python train.py --win_length=400 --hidden_act="relu" --drop_path=0.05 --moe_every=2 --optimizer="soap" --epochs=132.7 --lr_schedule="poly"
Rows from block 8 of a small CTC audio transcriber, named by matrix and row number. Rows with one number belong to one neuron. Each number is 50 + 12 x the weight over its row's rms, rounded and kept within 0 to 99. All counts start at 0.
After each neuron's rows are labels from the 100 clips, of 14848, where the neuron reaches its highest value: "loudest band" is the band of the loudest frequency at the time of the peak. Only what is clearly more common there than usual is listed. The data: read English sentences (LibriTTS-R). In brackets: how many of the 100, against the usual share in percent.
# fc1: MLP up (model.blocks.8.mlp.fc1.weight, 768x256), inputs 86-171
# fc2: MLP down (model.blocks.8.mlp.fc2.weight, 256x768, transposed), outputs 86-171

fc1.237:52 54 38 39 47 35 55 58 55 25 37 48 45 48 34 46 52 48 57 55 69 56 66 29 41 61 56 34 34 43 49 60 32 32 43 49 37 40 41 45 57 18 47 43 42 60 43 59 66 40 22 43 52 53 29 52 55 51 55 57 52 49 35 51 34 65 34 41 46 53 58 36 57 50 41 76 49 65 76 44 34 49 74 37 61 56
fc2.237:34 67 47 64 48 67 75 38 51 63 56 51 51 44 58 55 62 58 61 51 40 27 49 67 58 57 69 80 43 44 56 61 30 46 39 40 70 56 54 44 38 18 57 29 54 48 59 57 51 45 32 45 39 38 23 53 54 46 46 36 55 50 38 64 38 44 69 50 65 56 47 49 45 81 41 58 35 43 94 38 56 44 58 69 49 36
loudest band: 500 to 1000 Hz (49 vs 7.1)

fc1.764:44 32 55 85 64 37 47 56 62 52 66 66 53 57 52 73 56 60 37 50 40 60 50 36 37 43 47 56 59 57 30 43 46 53 37 47 40 27 41 29 70 26 51 47 60 56 33 55 63 53 63 36 56 58 28 66 28 59 58 51 36 62 76 46 53 52 47 47 51 41 39 53 51 51 50 56 37 54 54 63 46 38 50 29 20 46
fc2.764:42 49 50 33 56 50 47 49 61 37 39 50 53 13 50 51 50 46 43 53 63 50 45 52 68 01 60 55 43 44 47 57 37 45 43 55 52 45 47 66 49 66 63 53 32 48 49 56 50 39 49 61 60 63 48 32 51 54 41 35 38 43 62 47 44 49 63 44 51 66 79 44 59 56 53 47 38 41 56 48 57 31 63 51 57 50
loudest band: 2000 to 4000 Hz (26 vs 2.4)

fc1.139:58 53 57 51 56 57 42 50 66 24 54 46 35 47 37 49 35 48 67 33 69 47 55 47 57 42 78 45 57 55 45 56 56 59 47 38 59 44 51 49 49 49 47 38 64 34 58 23 34 66 48 36 53 52 81 29 45 52 24 50 45 49 72 45 49 43 42 49 66 69 44 43 61 57 44 58 54 66 39 51 40 65 25 49 45 52
fc2.139:55 42 57 43 46 43 45 69 27 52 48 50 60 44 48 53 50 55 64 62 62 52 63 37 39 54 53 43 54 57 49 69 56 50 58 32 64 64 47 28 55 64 51 43 29 60 64 55 41 36 36 64 33 49 60 76 47 59 47 56 42 56 44 53 37 44 41 67 43 68 52 39 55 51 61 82 59 49 54 62 53 59 54 40 57 16
loudest band: 1000 to 2000 Hz (30 vs 2.3)

fc1.300:29 74 34 45 40 43 42 80 51 47 43 36 55 40 53 18 39 30 44 21 51 52 69 41 66 44 44 57 46 55 41 60 50 57 51 42 37 55 42 63 44 55 45 57 55 59 53 37 57 48 55 43 60 55 66 44 30 66 56 28 63 59 40 28 54 38 55 44 65 42 45 64 34 69 49 25 23 33 68 65 47 66 46 07 73 54
fc2.300:36 54 56 42 38 61 56 43 63 51 67 50 34 54 51 53 48 73 45 33 49 38 29 39 23 61 27 39 76 51 54 58 55 40 63 38 42 51 70 32 31 54 54 44 58 52 49 40 65 57 58 57 45 59 57 55 83 57 51 43 60 47 52 43 56 49 65 76 82 47 41 55 63 48 44 34 52 35 54 37 66 63 40 63 27 36
loudest band: 4000 to 8000 Hz (55 vs 5.3); 2000 to 4000 Hz (30 vs 2.4)

fc1.658:45 47 38 63 65 61 61 41 46 64 58 57 45 44 45 48 46 39 46 37 30 62 58 40 52 61 64 47 89 48 54 40 44 45 51 26 58 53 42 56 34 46 57 39 60 57 48 54 57 56 51 55 23 55 54 57 48 45 39 44 63 47 38 66 37 56 41 23 45 50 49 60 41 40 64 53 39 41 53 27 40 51 44 50 56 58
fc2.658:35 46 79 71 54 60 54 43 33 69 53 70 50 27 53 31 62 71 49 20 59 57 46 40 60 61 31 70 64 40 31 43 42 57 65 50 36 67 48 38 37 30 39 44 50 50 48 66 59 57 48 53 53 38 61 47 53 55 52 71 37 67 47 32 48 48 42 64 56 56 64 80 47 37 52 62 46 36 52 55 39 58 56 24 37 64
loudest band: 4000 to 8000 Hz (46 vs 5.3)

fc1.254:65 61 41 85 54 36 36 32 40 59 71 47 55 71 53 60 65 51 51 54 52 76 32 37 31 43 77 62 45 47 65 39 61 41 57 27 41 39 52 40 45 70 53 20 44 68 48 45 52 58 51 52 36 57 70 32 58 41 46 56 36 45 38 54 26 35 49 47 63 57 33 45 37 34 66 50 45 57 45 37 56 28 69 40 50 54
fc2.254:57 59 56 62 59 41 64 34 66 54 49 50 36 50 54 43 36 55 50 57 54 42 52 46 57 53 48 49 62 60 21 48 52 63 58 43 57 73 34 61 46 41 57 21 61 50 48 41 48 36 48 18 47 70 45 54 59 61 30 50 45 62 52 54 52 32 47 41 57 52 74 18 51 70 39 63 39 51 48 41 56 43 59 67 52 32
loudest band: 1000 to 2000 Hz (37 vs 2.3)

fc1.295:44 56 52 41 52 50 36 53 53 56 63 49 26 35 48 46 48 28 50 65 32 36 33 65 12 29 49 46 34 40 34 18 44 59 75 41 51 41 47 38 50 53 29 36 55 48 76 62 42 40 40 60 57 61 56 61 51 56 48 32 58 48 62 51 71 45 49 69 51 27 57 65 38 41 51 57 53 38 28 46 52 43 63 44 31 44
fc2.295:30 38 45 42 37 51 65 61 59 58 66 55 45 55 59 62 45 46 57 49 48 38 52 72 37 43 48 24 54 40 46 12 39 60 64 36 73 52 45 53 33 32 55 54 53 63 31 36 44 62 56 32 47 50 59 38 44 27 75 62 49 56 56 66 41 49 34 58 67 52 65 19 56 38 21 45 55 47 54 51 45 65 45 48 70 36
loudest band: 2000 to 4000 Hz (49 vs 2.4)

fc1.671:55 64 73 41 36 37 64 49 77 51 61 59 49 57 53 62 51 47 47 45 65 49 55 36 51 65 70 52 41 38 40 30 52 44 52 53 51 45 68 58 67 40 61 50 56 14 57 59 38 56 61 45 43 49 40 52 49 43 73 31 31 44 60 33 71 55 54 71 41 35 50 29 42 52 52 49 40 45 57 15 52 33 52 52 24 44
fc2.671:54 53 43 28 56 40 36 62 39 34 64 50 60 29 66 53 54 64 51 75 48 54 43 41 71 52 51 57 30 62 57 38 48 50 66 48 60 42 38 52 79 39 35 40 53 36 48 41 50 45 56 47 47 48 42 26 51 60 32 55 63 60 68 43 61 37 56 33 67 63 44 56 54 62 53 57 32 48 42 37 32 29 41 48 69 74
loudest band: 500 to 1000 Hz (36 vs 7.1)

fc1.165:41 51 64 55 47 53 33 29 38 54 75 54 73 57 48 69 48 40 45 48 54 33 44 65 36 51 38 32 68 39 55 41 67 46 45 41 50 46 39 41 63 66 35 64 58 45 54 63 58 45 18 70 35 59 42 47 59 28 46 64 59 42 75 49 59 43 50 36 49 57 60 47 28 59 40 48 60 45 76 54 60 39 56 30 65 51
fc2.165:55 71 24 43 49 63 44 54 52 48 55 39 48 45 45 74 62 49 49 64 47 61 49 76 39 52 52 35 99 49 47 69 56 72 42 59 50 49 49 52 67 65 53 68 33 67 46 57 59 41 62 66 49 71 35 79 51 42 42 38 54 51 56 57 62 59 42 47 53 30 61 38 50 56 51 47 47 77 56 51 40 32 33 87 47 51
loudest band: 250 to 500 Hz (44 vs 12.6)

fc1.749:68 66 67 59 50 65 67 56 61 63 72 64 66 36 60 44 47 19 48 73 47 50 70 60 24 45 49 51 61 51 42 30 48 74 55 45 52 40 47 46 53 52 59 40 56 39 35 60 55 43 64 79 59 51 57 47 64 54 49 45 54 50 47 59 55 46 49 48 59 61 60 52 54 49 62 56 20 54 72 66 61 29 56 47 42 49
fc2.749:67 34 70 64 39 35 63 45 61 42 45 51 48 48 51 54 58 68 58 43 52 48 47 43 44 72 38 58 53 32 36 60 49 34 70 26 65 48 55 35 50 37 38 46 52 15 62 46 49 57 25 59 46 58 65 57 46 56 56 64 63 49 55 61 52 43 67 67 51 45 58 77 44 30 31 45 43 34 53 40 61 28 37 55 56 51
loudest band: 4000 to 8000 Hz (65 vs 5.3)

fc1.255:77 74 35 41 42 46 81 41 65 56 30 44 29 66 55 52 58 38 53 45 34 56 42 49 51 27 39 48 54 46 48 36 39 52 50 48 70 62 34 57 49 39 41 67 54 43 64 52 49 45 49 48 41 64 42 67 48 39 38 53 34 39 61 48 68 39 57 65 50 75 52 49 59 34 34 48 32 58 40 53 40 76 43 72 52 37
fc2.255:35 76 62 51 55 56 75 48 41 31 58 71 54 46 56 52 50 54 46 47 51 46 46 32 51 44 48 48 40 74 51 57 67 36 58 60 31 51 57 58 53 41 53 26 38 18 56 53 55 49 47 55 60 36 54 61 52 61 41 40 62 44 55 43 55 73 58 51 43 54 61 39 48 57 57 46 73 46 48 67 38 74 44 19 52 67
loudest band: 4000 to 8000 Hz (60 vs 5.3)

fc1.140:52 53 49 20 51 48 47 39 50 65 57 54 40 44 28 36 57 61 38 46 55 54 66 62 32 50 70 48 52 54 58 53 39 57 31 60 41 57 35 26 40 32 51 32 46 51 59 54 57 61 61 10 53 52 70 15 68 31 55 41 69 50 61 65 40 44 32 36 64 43 42 34 63 47 45 54 39 40 55 31 50 44 54 61 35 54
fc2.140:86 54 59 55 48 67 28 63 48 57 46 48 52 36 48 50 17 57 54 33 29 42 68 64 62 48 57 49 30 48 47 60 51 60 66 53 77 51 74 42 61 60 70 26 47 52 61 31 38 62 54 54 52 53 42 71 47 39 59 52 53 71 39 51 53 63 53 64 46 75 59 45 65 48 68 72 43 48 58 41 40 42 38 41 44 39
loudest band: 500 to 1000 Hz (51 vs 7.1)

fc1.124:42 36 56 60 53 46 50 43 40 45 61 37 61 34 37 44 51 41 44 26 52 42 44 30 60 50 45 53 25 65 49 68 59 75 49 55 51 53 39 48 50 48 43 49 86 40 55 55 35 51 38 49 48 49 50 46 40 47 43 56 23 45 28 44 69 52 72 48 55 63 48 55 49 41 50 30 40 49 37 61 52 71 54 17 53 26
fc2.124:43 37 52 58 59 42 51 40 51 62 28 56 50 61 51 41 56 50 43 54 54 74 64 50 37 56 26 51 53 69 58 46 43 47 29 42 60 42 57 57 60 47 51 57 34 58 50 71 37 43 63 48 52 37 55 35 73 73 38 20 29 30 45 64 49 65 49 45 50 40 46 53 49 62 42 56 63 72 37 32 48 48 68 55 61 38
loudest band: 2000 to 4000 Hz (31 vs 2.4)

fc1.171:48 46 49 54 40 39 37 37 54 53 55 35 58 50 34 42 58 66 53 51 31 70 49 39 59 49 61 52 54 36 37 26 41 61 48 43 44 47 69 42 34 39 52 58 50 71 51 49 48 47 41 39 55 71 49 49 48 53 15 70 35 52 54 49 59 28 48 45 20 60 50 34 39 62 57 52 36 51 51 51 44 40 33 50 80 65
fc2.171:56 57 38 74 59 54 58 58 68 72 57 50 34 54 53 52 65 41 58 49 40 68 47 81 29 38 48 30 41 43 50 54 31 59 63 46 71 46 37 30 41 62 48 52 36 55 54 34 54 58 44 44 35 60 47 30 51 78 56 45 37 39 49 62 67 55 59 77 41 65 70 49 48 48 65 36 65 46 35 43 33 36 33 40 53 65
loudest band: 500 to 1000 Hz (41 vs 7.1)

fc1.753:62 55 46 72 29 51 57 40 57 34 44 54 73 32 52 51 56 60 67 38 73 38 53 35 50 47 52 45 59 47 51 46 54 39 54 58 47 55 49 53 71 49 53 44 54 32 45 59 32 69 49 44 48 57 66 70 53 40 39 21 24 51 33 55 24 40 61 68 19 61 60 38 62 38 35 43 36 40 37 54 33 57 52 52 35 47
fc2.753:70 61 48 42 38 31 57 32 44 54 50 43 59 47 48 49 55 35 63 40 35 50 60 43 48 53 55 59 63 34 52 34 55 44 49 56 69 53 29 47 60 56 44 31 43 60 60 34 68 37 62 73 35 48 84 58 38 55 39 69 26 51 40 70 50 67 67 39 67 76 60 51 41 42 56 70 53 57 45 52 44 41 48 51 49 54
loudest band: 4000 to 8000 Hz (37 vs 5.3)

fc1.69:30 61 69 50 67 28 64 67 65 54 43 56 46 59 55 30 46 61 48 39 42 49 37 42 55 19 56 47 40 67 53 53 32 33 46 53 44 34 54 71 35 49 26 57 49 23 50 34 40 46 50 31 39 56 50 75 46 36 40 63 55 47 68 45 53 70 33 48 38 40 63 52 62 31 56 44 47 36 42 50 42 45 42 50 47 36
fc2.69:50 62 51 60 57 59 47 37 39 69 43 44 55 42 41 61 49 56 61 41 78 35 56 58 41 45 28 64 58 66 56 26 45 54 44 49 52 45 34 48 40 53 39 38 49 49 42 43 57 62 49 59 82 59 68 38 32 52 66 50 50 56 55 45 61 54 31 45 28 46 29 53 67 32 69 76 56 50 48 53 61 40 43 59 48 49
loudest band: 250 to 500 Hz (40 vs 12.6)

fc1.71:31 68 34 39 51 54 33 59 48 39 51 59 39 33 43 66 61 52 44 50 54 43 38 42 36 50 70 48 51 50 50 54 56 10 49 47 41 52 47 31 65 54 34 47 52 35 29 52 21 35 60 60 65 68 67 53 50 42 37 43 59 56 44 50 43 61 64 36 60 48 53 47 65 57 40 53 63 47 44 62 49 71 42 52 45 63
fc2.71:45 53 46 44 53 41 57 41 58 78 42 67 58 47 35 53 56 62 38 60 45 23 42 56 50 56 46 66 47 51 55 27 49 51 58 63 47 46 77 49 58 39 62 32 41 46 47 46 50 74 24 51 30 49 47 24 25 51 21 39 28 62 40 60 62 33 29 47 59 39 50 39 41 34 46 71 47 53 61 53 38 35 56 43 58 42
loudest band: 250 to 500 Hz (49 vs 12.6)

fc1.333:71 48 67 68 61 67 40 38 65 44 69 34 40 65 59 41 64 43 38 62 51 55 43 63 35 47 78 53 50 47 35 49 54 45 43 45 56 47 32 45 56 36 70 36 61 49 30 69 47 52 48 48 43 63 50 54 53 55 44 38 72 60 60 52 58 35 47 50 43 54 62 41 59 50 63 58 42 51 58 54 54 58 47 45 51 53
fc2.333:56 39 49 70 71 49 48 50 42 56 31 33 72 29 60 40 54 61 54 20 63 47 52 54 46 17 55 55 47 48 48 52 33 67 58 59 49 57 63 35 28 46 36 54 42 38 57 62 51 78 46 32 50 53 61 73 32 54 57 52 96 49 57 54 42 31 62 57 37 63 65 58 48 46 50 47 45 44 45 49 62 59 31 52 68 63
loudest band: 4000 to 8000 Hz (44 vs 5.3); 2000 to 4000 Hz (32 vs 2.4)

fc1.520:55 42 48 46 34 49 74 30 42 65 42 57 62 37 61 54 44 77 60 64 72 59 34 59 70 40 40 48 57 63 40 46 47 43 55 65 38 76 47 31 49 81 56 41 49 45 44 56 38 58 56 45 60 63 45 50 44 55 52 26 38 55 55 38 29 64 38 53 53 61 44 45 49 39 60 57 56 32 42 51 49 35 44 50 60 44
fc2.520:64 20 39 46 50 62 68 59 48 42 64 52 36 57 58 66 57 71 61 40 82 64 49 34 50 22 42 39 89 54 56 51 67 50 48 59 56 40 48 54 70 70 36 57 56 67 47 62 64 41 60 61 38 56 52 57 53 47 53 61 36 57 41 53 45 71 51 48 55 59 53 69 31 55 79 51 42 44 54 53 56 60 20 32 38 41
loudest band: 250 to 500 Hz (34 vs 12.6)

fc1.389:48 66 68 56 67 46 45 63 27 80 59 36 39 63 55 33 51 37 52 51 41 49 50 69 45 61 46 57 73 56 65 52 39 40 52 72 43 55 30 64 40 38 78 54 38 38 69 45 53 50 64 43 31 46 29 38 54 37 45 43 53 38 54 68 77 52 46 26 61 60 39 33 62 51 53 59 53 49 61 53 54 33 59 39 45 70
fc2.389:53 64 50 64 54 47 61 63 48 49 40 63 53 40 70 31 48 45 20 56 34 44 46 35 59 61 49 40 46 56 41 57 46 68 55 48 29 52 54 63 23 57 47 56 53 50 39 58 43 57 34 56 63 60 53 61 51 51 41 48 52 45 56 80 40 33 55 44 55 68 43 42 32 36 29 64 57 46 66 49 48 38 51 52 52 48
loudest band: 4000 to 8000 Hz (63 vs 5.3)

fc1.696:65 66 35 38 69 34 36 33 31 59 69 62 39 62 43 76 44 44 41 43 59 38 79 50 30 55 39 54 66 71 77 49 42 52 54 43 47 42 55 53 59 45 35 46 41 58 37 53 62 55 29 53 44 47 42 52 76 09 47 50 54 46 52 40 30 39 35 59 23 49 66 48 52 40 45 49 45 37 59 48 46 54 72 43 73 52
fc2.696:41 55 81 44 36 45 19 44 70 55 58 42 73 54 44 57 51 47 46 52 51 53 47 58 50 37 47 49 41 40 41 70 49 34 33 60 43 62 51 47 58 60 50 46 34 46 63 48 60 14 55 54 47 44 53 56 34 44 56 46 66 43 63 72 14 47 59 57 11 65 60 36 46 50 47 46 53 44 68 50 39 43 45 64 40 44
loudest band: 500 to 1000 Hz (59 vs 7.1)

fc1.26:74 25 56 28 52 46 56 49 46 47 52 43 53 39 40 69 45 54 35 45 25 41 52 60 54 43 44 57 38 49 53 56 44 64 42 52 51 39 36 41 48 77 41 54 62 46 52 31 45 47 58 63 60 38 67 56 57 54 74 73 57 37 55 47 58 61 53 63 45 37 38 54 72 31 43 45 35 37 35 46 57 39 72 28 43 51
fc2.26:43 63 75 42 50 43 55 60 59 51 63 45 56 34 46 45 51 59 57 67 53 49 63 41 45 30 62 58 32 42 51 42 33 34 42 47 41 45 57 45 61 57 47 42 57 48 54 50 49 41 45 51 51 66 51 21 44 13 25 36 51 38 58 57 26 59 47 61 37 45 58 55 64 61 47 32 52 38 69 42 48 37 43 87 49 44
loudest band: 2000 to 4000 Hz (36 vs 2.4)

fc1.548:67 45 36 27 35 44 51 66 42 60 39 61 50 67 59 46 40 57 43 48 39 57 33 47 48 43 41 58 62 53 46 31 53 57 61 43 43 42 28 56 59 61 61 42 62 29 56 37 34 59 52 85 78 42 51 61 39 49 64 31 35 62 65 41 47 55 42 53 74 40 66 45 52 51 25 46 43 63 47 54 58 51 48 57 59 59
fc2.548:59 51 91 46 62 42 53 43 44 45 33 46 53 45 44 47 75 71 50 48 64 32 46 36 49 47 35 55 62 53 58 33 45 49 58 30 43 40 66 35 35 46 65 57 74 49 38 42 51 33 38 50 39 48 34 56 46 62 44 60 36 60 63 45 48 44 73 58 44 47 51 25 64 28 54 42 45 41 63 26 66 46 90 51 45 35
loudest band: 250 to 500 Hz (39 vs 12.6)

fc1.398:62 61 46 66 51 36 33 68 44 52 57 33 38 40 38 29 42 28 69 56 38 37 72 57 51 48 56 54 65 46 41 50 57 59 43 64 58 29 57 43 51 56 46 47 37 47 40 42 52 78 25 48 45 49 44 65 35 20 37 64 39 50 33 61 35 62 45 34 35 55 24 51 51 27 38 44 42 44 73 44 67 58 45 50 57 51
fc2.398:55 65 52 63 58 32 50 46 59 78 55 35 66 35 33 54 57 38 48 83 55 42 35 63 49 62 50 46 77 45 67 54 52 58 57 55 60 45 71 66 68 62 48 40 60 57 55 58 52 36 74 43 17 45 53 51 42 61 50 57 34 59 20 54 60 39 41 66 77 44 57 53 55 42 40 46 43 67 48 57 51 42 50 34 59 40
loudest band: 500 to 1000 Hz (25 vs 7.1)

fc1.66:23 56 45 46 42 49 34 40 69 45 43 42 61 23 57 36 50 67 47 64 52 55 43 59 48 38 70 52 57 42 57 55 47 27 48 50 66 55 66 57 57 51 55 53 40 26 58 50 55 34 39 21 37 40 32 25 40 49 38 41 41 68 41 57 40 47 38 73 58 54 45 70 55 37 46 59 64 62 52 56 56 54 49 17 63 49
fc2.66:61 37 36 53 59 53 43 62 49 51 39 45 47 54 42 68 48 58 40 50 54 45 44 26 48 45 38 63 29 45 43 80 52 38 58 49 45 50 68 41 64 73 52 39 57 24 38 42 52 53 68 47 22 66 25 75 67 53 55 31 38 50 57 57 51 68 55 41 54 57 29 46 37 65 58 62 54 57 54 64 31 60 52 57 32 31
loudest band: 500 to 1000 Hz (28 vs 7.1)

fc1.674:31 67 53 44 41 59 32 58 44 38 40 55 44 41 45 92 65 49 53 28 50 50 62 74 60 31 17 36 79 64 52 67 40 74 56 50 24 51 57 45 57 50 63 53 40 50 40 61 42 59 30 53 45 48 38 39 57 55 63 58 43 31 31 42 59 45 56 59 58 61 43 58 51 39 45 57 46 73 54 44 47 43 45 51 54 55
fc2.674:68 51 56 35 29 57 47 46 51 47 23 37 65 45 42 56 47 53 14 47 56 68 46 55 69 63 57 45 52 50 59 47 43 54 48 46 52 61 57 37 78 36 56 39 35 47 64 57 57 42 64 24 58 60 63 33 57 33 25 44 32 46 59 55 63 44 58 64 41 58 60 64 51 39 46 42 42 50 45 51 53 47 46 59 31 46
loudest band: 250 to 500 Hz (36 vs 12.6)

fc1.374:70 45 48 28 54 47 54 31 33 43 58 44 43 52 39 91 61 46 33 26 48 54 50 60 57 52 17 60 40 34 67 37 47 61 45 63 53 44 26 54 40 45 49 54 58 30 57 44 51 56 55 60 58 58 34 36 70 52 52 53 51 31 52 73 72 51 53 34 38 56 59 48 47 58 31 49 42 30 45 52 51 43 37 46 57 47
fc2.374:39 65 28 35 51 37 57 72 43 65 51 47 43 33 65 42 41 39 42 52 58 53 49 46 42 44 21 37 54 58 42 53 39 42 30 53 39 49 69 53 42 51 49 55 39 43 37 52 45 45 42 50 57 34 32 38 38 38 55 47 44 56 59 36 64 54 50 62 45 37 64 55 67 42 29 33 58 75 68 32 38 46 51 50 55 52
loudest band: 2000 to 4000 Hz (39 vs 2.4)

fc1.16:16 56 45 46 46 42 44 45 64 47 64 49 37 50 36 50 52 53 54 42 37 46 63 37 43 49 48 74 35 47 31 30 44 44 56 49 60 56 51 44 24 26 38 51 62 60 63 52 47 44 42 51 61 65 74 72 48 58 45 55 56 46 50 60 47 57 41 47 42 47 59 73 49 40 36 43 51 70 47 30 57 56 34 22 41 27
fc2.16:51 35 50 55 52 48 48 53 49 68 60 45 43 70 66 43 47 36 57 51 59 53 59 51 23 36 45 63 46 38 46 43 35 45 50 52 41 42 66 34 42 48 58 51 54 59 67 42 63 65 67 59 28 42 52 46 42 50 57 58 37 57 55 54 46 62 55 56 43 52 61 66 69 37 50 67 46 57 56 62 52 40 19 64 65 80
loudest band: 500 to 1000 Hz (40 vs 7.1); 250 to 500 Hz (33 vs 12.6)

fc1.303:48 73 40 57 44 46 47 40 79 28 27 36 58 69 55 64 69 46 61 52 21 24 30 60 41 58 46 37 56 53 61 64 61 57 57 44 48 38 53 37 41 27 62 56 30 20 54 29 53 40 56 58 38 56 34 76 42 47 36 66 53 33 68 32 58 45 51 58 60 45 32 48 37 49 41 57 56 46 52 57 31 59 60 36 50 61
fc2.303:45 35 50 59 27 49 52 54 38 48 59 49 35 47 36 43 48 45 54 59 35 48 29 45 41 53 38 65 60 39 34 48 43 69 65 65 39 61 55 39 47 30 44 72 52 53 55 43 44 45 50 39 46 42 74 58 63 45 34 54 61 26 72 48 41 53 54 67 46 50 44 51 38 63 30 77 49 58 46 32 37 46 64 55 55 51
loudest band: 2000 to 4000 Hz (43 vs 2.4)

fc1.729:20 58 42 62 52 49 65 72 52 43 40 46 31 57 26 72 55 70 58 64 40 53 30 46 76 51 68 41 56 43 59 53 44 59 68 47 32 82 63 61 56 34 56 51 54 66 42 48 33 50 58 40 64 53 46 47 28 32 48 27 35 39 29 57 35 55 57 51 43 45 56 54 53 48 56 61 60 18 59 46 58 60 30 34 34 38
fc2.729:40 29 56 51 61 41 54 48 43 57 49 40 51 32 46 42 33 51 44 34 37 37 61 43 76 71 39 57 38 32 38 58 53 49 59 34 31 56 44 52 59 50 41 33 46 34 57 38 51 46 30 39 61 49 48 61 46 58 73 52 33 48 41 63 44 23 70 54 49 49 45 34 59 43 70 70 44 37 39 38 41 52 54 35 66 73
loudest band: 250 to 500 Hz (48 vs 12.6)

fc1.665:37 57 50 34 53 47 31 52 44 16 59 47 41 53 45 31 69 40 59 42 48 46 36 45 43 57 55 57 32 42 44 37 41 44 48 38 57 51 42 60 58 33 56 61 35 47 51 43 46 37 53 57 39 56 37 47 46 51 37 43 54 49 35 67 48 45 64 42 43 49 55 61 54 57 34 65 57 51 52 55 51 59 57 55 49 63
fc2.665:42 56 50 43 61 67 44 44 65 39 56 60 44 82 55 35 23 63 45 49 49 54 64 48 38 44 69 35 31 53 56 52 28 65 64 59 25 50 41 49 56 31 49 33 50 39 59 54 46 52 45 50 55 56 44 51 54 48 61 42 46 32 47 51 49 44 57 60 49 76 55 52 51 63 84 96 32 37 51 57 34 65 40 60 48 39
loudest band: 250 to 500 Hz (45 vs 12.6)

fc1.762:63 64 35 41 62 35 44 64 36 43 47 54 49 46 64 51 50 57 54 37 37 67 57 49 41 44 75 27 46 35 57 56 48 56 45 17 43 49 36 37 50 72 55 61 51 44 53 39 58 47 66 54 52 63 45 57 50 74 32 32 50 40 64 50 50 56 58 55 45 70 69 56 38 37 41 54 47 51 53 43 25 68 52 68 33 34
fc2.762:54 64 53 53 59 43 34 38 45 51 68 58 35 61 47 43 39 50 68 64 38 48 69 65 35 42 66 29 49 59 37 48 42 50 63 61 53 40 66 35 37 67 49 75 50 54 54 50 62 51 33 58 42 65 49 59 46 35 51 73 55 61 61 47 42 58 49 50 45 65 39 42 42 66 56 66 58 50 51 72 22 52 40 35 53 56
loudest band: 1000 to 2000 Hz (25 vs 2.3)

fc1.129:33 57 45 25 10 44 52 58 60 33 47 41 65 61 44 50 28 54 53 53 44 46 48 55 45 60 45 56 30 42 57 53 45 32 41 62 44 54 51 76 49 47 51 44 46 46 48 49 44 47 62 49 50 51 52 68 26 51 47 55 35 55 38 43 39 66 60 48 41 17 60 41 55 45 67 42 49 51 53 28 32 61 37 65 22 44
fc2.129:42 67 50 42 36 28 63 41 48 27 47 57 56 33 54 53 50 29 41 68 56 27 72 30 60 39 36 35 38 48 36 58 46 41 45 49 47 50 50 43 67 51 51 30 51 31 33 54 44 50 31 45 63 62 63 28 60 50 54 45 36 46 54 59 52 44 54 34 53 61 55 42 52 42 65 49 30 51 57 55 54 44 50 24 59 24
loudest band: 4000 to 8000 Hz (39 vs 5.3)

fc1.308:45 46 59 31 44 49 45 57 69 46 38 59 52 63 63 60 57 41 54 52 43 40 47 56 62 32 47 38 84 49 57 14 63 60 47 36 44 58 42 72 58 52 55 49 72 36 49 65 37 42 61 93 49 67 41 29 59 52 46 57 53 62 63 50 31 30 31 49 73 52 56 80 27 39 45 37 65 29 51 39 46 52 54 23 56 64
fc2.308:47 65 49 55 37 53 54 69 55 61 50 63 42 60 45 58 42 49 55 60 45 41 36 36 66 71 36 64 48 39 43 56 56 58 44 64 70 38 48 65 54 52 49 52 69 45 55 43 61 70 44 70 40 60 37 65 55 57 56 65 78 35 44 54 47 63 70 51 55 39 69 28 42 36 53 51 40 67 63 55 65 57 52 52 51 43
loudest band: 1000 to 2000 Hz (45 vs 2.3)

fc1.159:61 30 65 61 73 45 64 75 42 68 26 53 46 57 65 74 35 76 46 46 42 29 31 43 46 45 75 51 49 50 43 51 46 24 53 60 62 52 57 47 64 21 50 56 76 31 65 45 49 48 54 48 45 51 49 38 31 43 35 42 46 52 44 54 52 59 39 41 44 70 43 30 69 37 39 46 47 48 54 54 33 52 31 35 49 28
fc2.159:43 66 57 53 57 43 54 55 55 44 44 37 48 50 47 64 55 52 53 32 28 56 46 28 55 46 47 43 78 55 47 50 62 39 52 41 54 59 62 57 85 39 53 46 41 62 31 55 55 84 53 64 46 53 59 43 52 58 72 34 73 46 64 46 39 45 38 50 59 52 33 25 52 49 52 46 71 46 41 42 57 56 47 54 33 76
loudest band: 4000 to 8000 Hz (29 vs 5.3)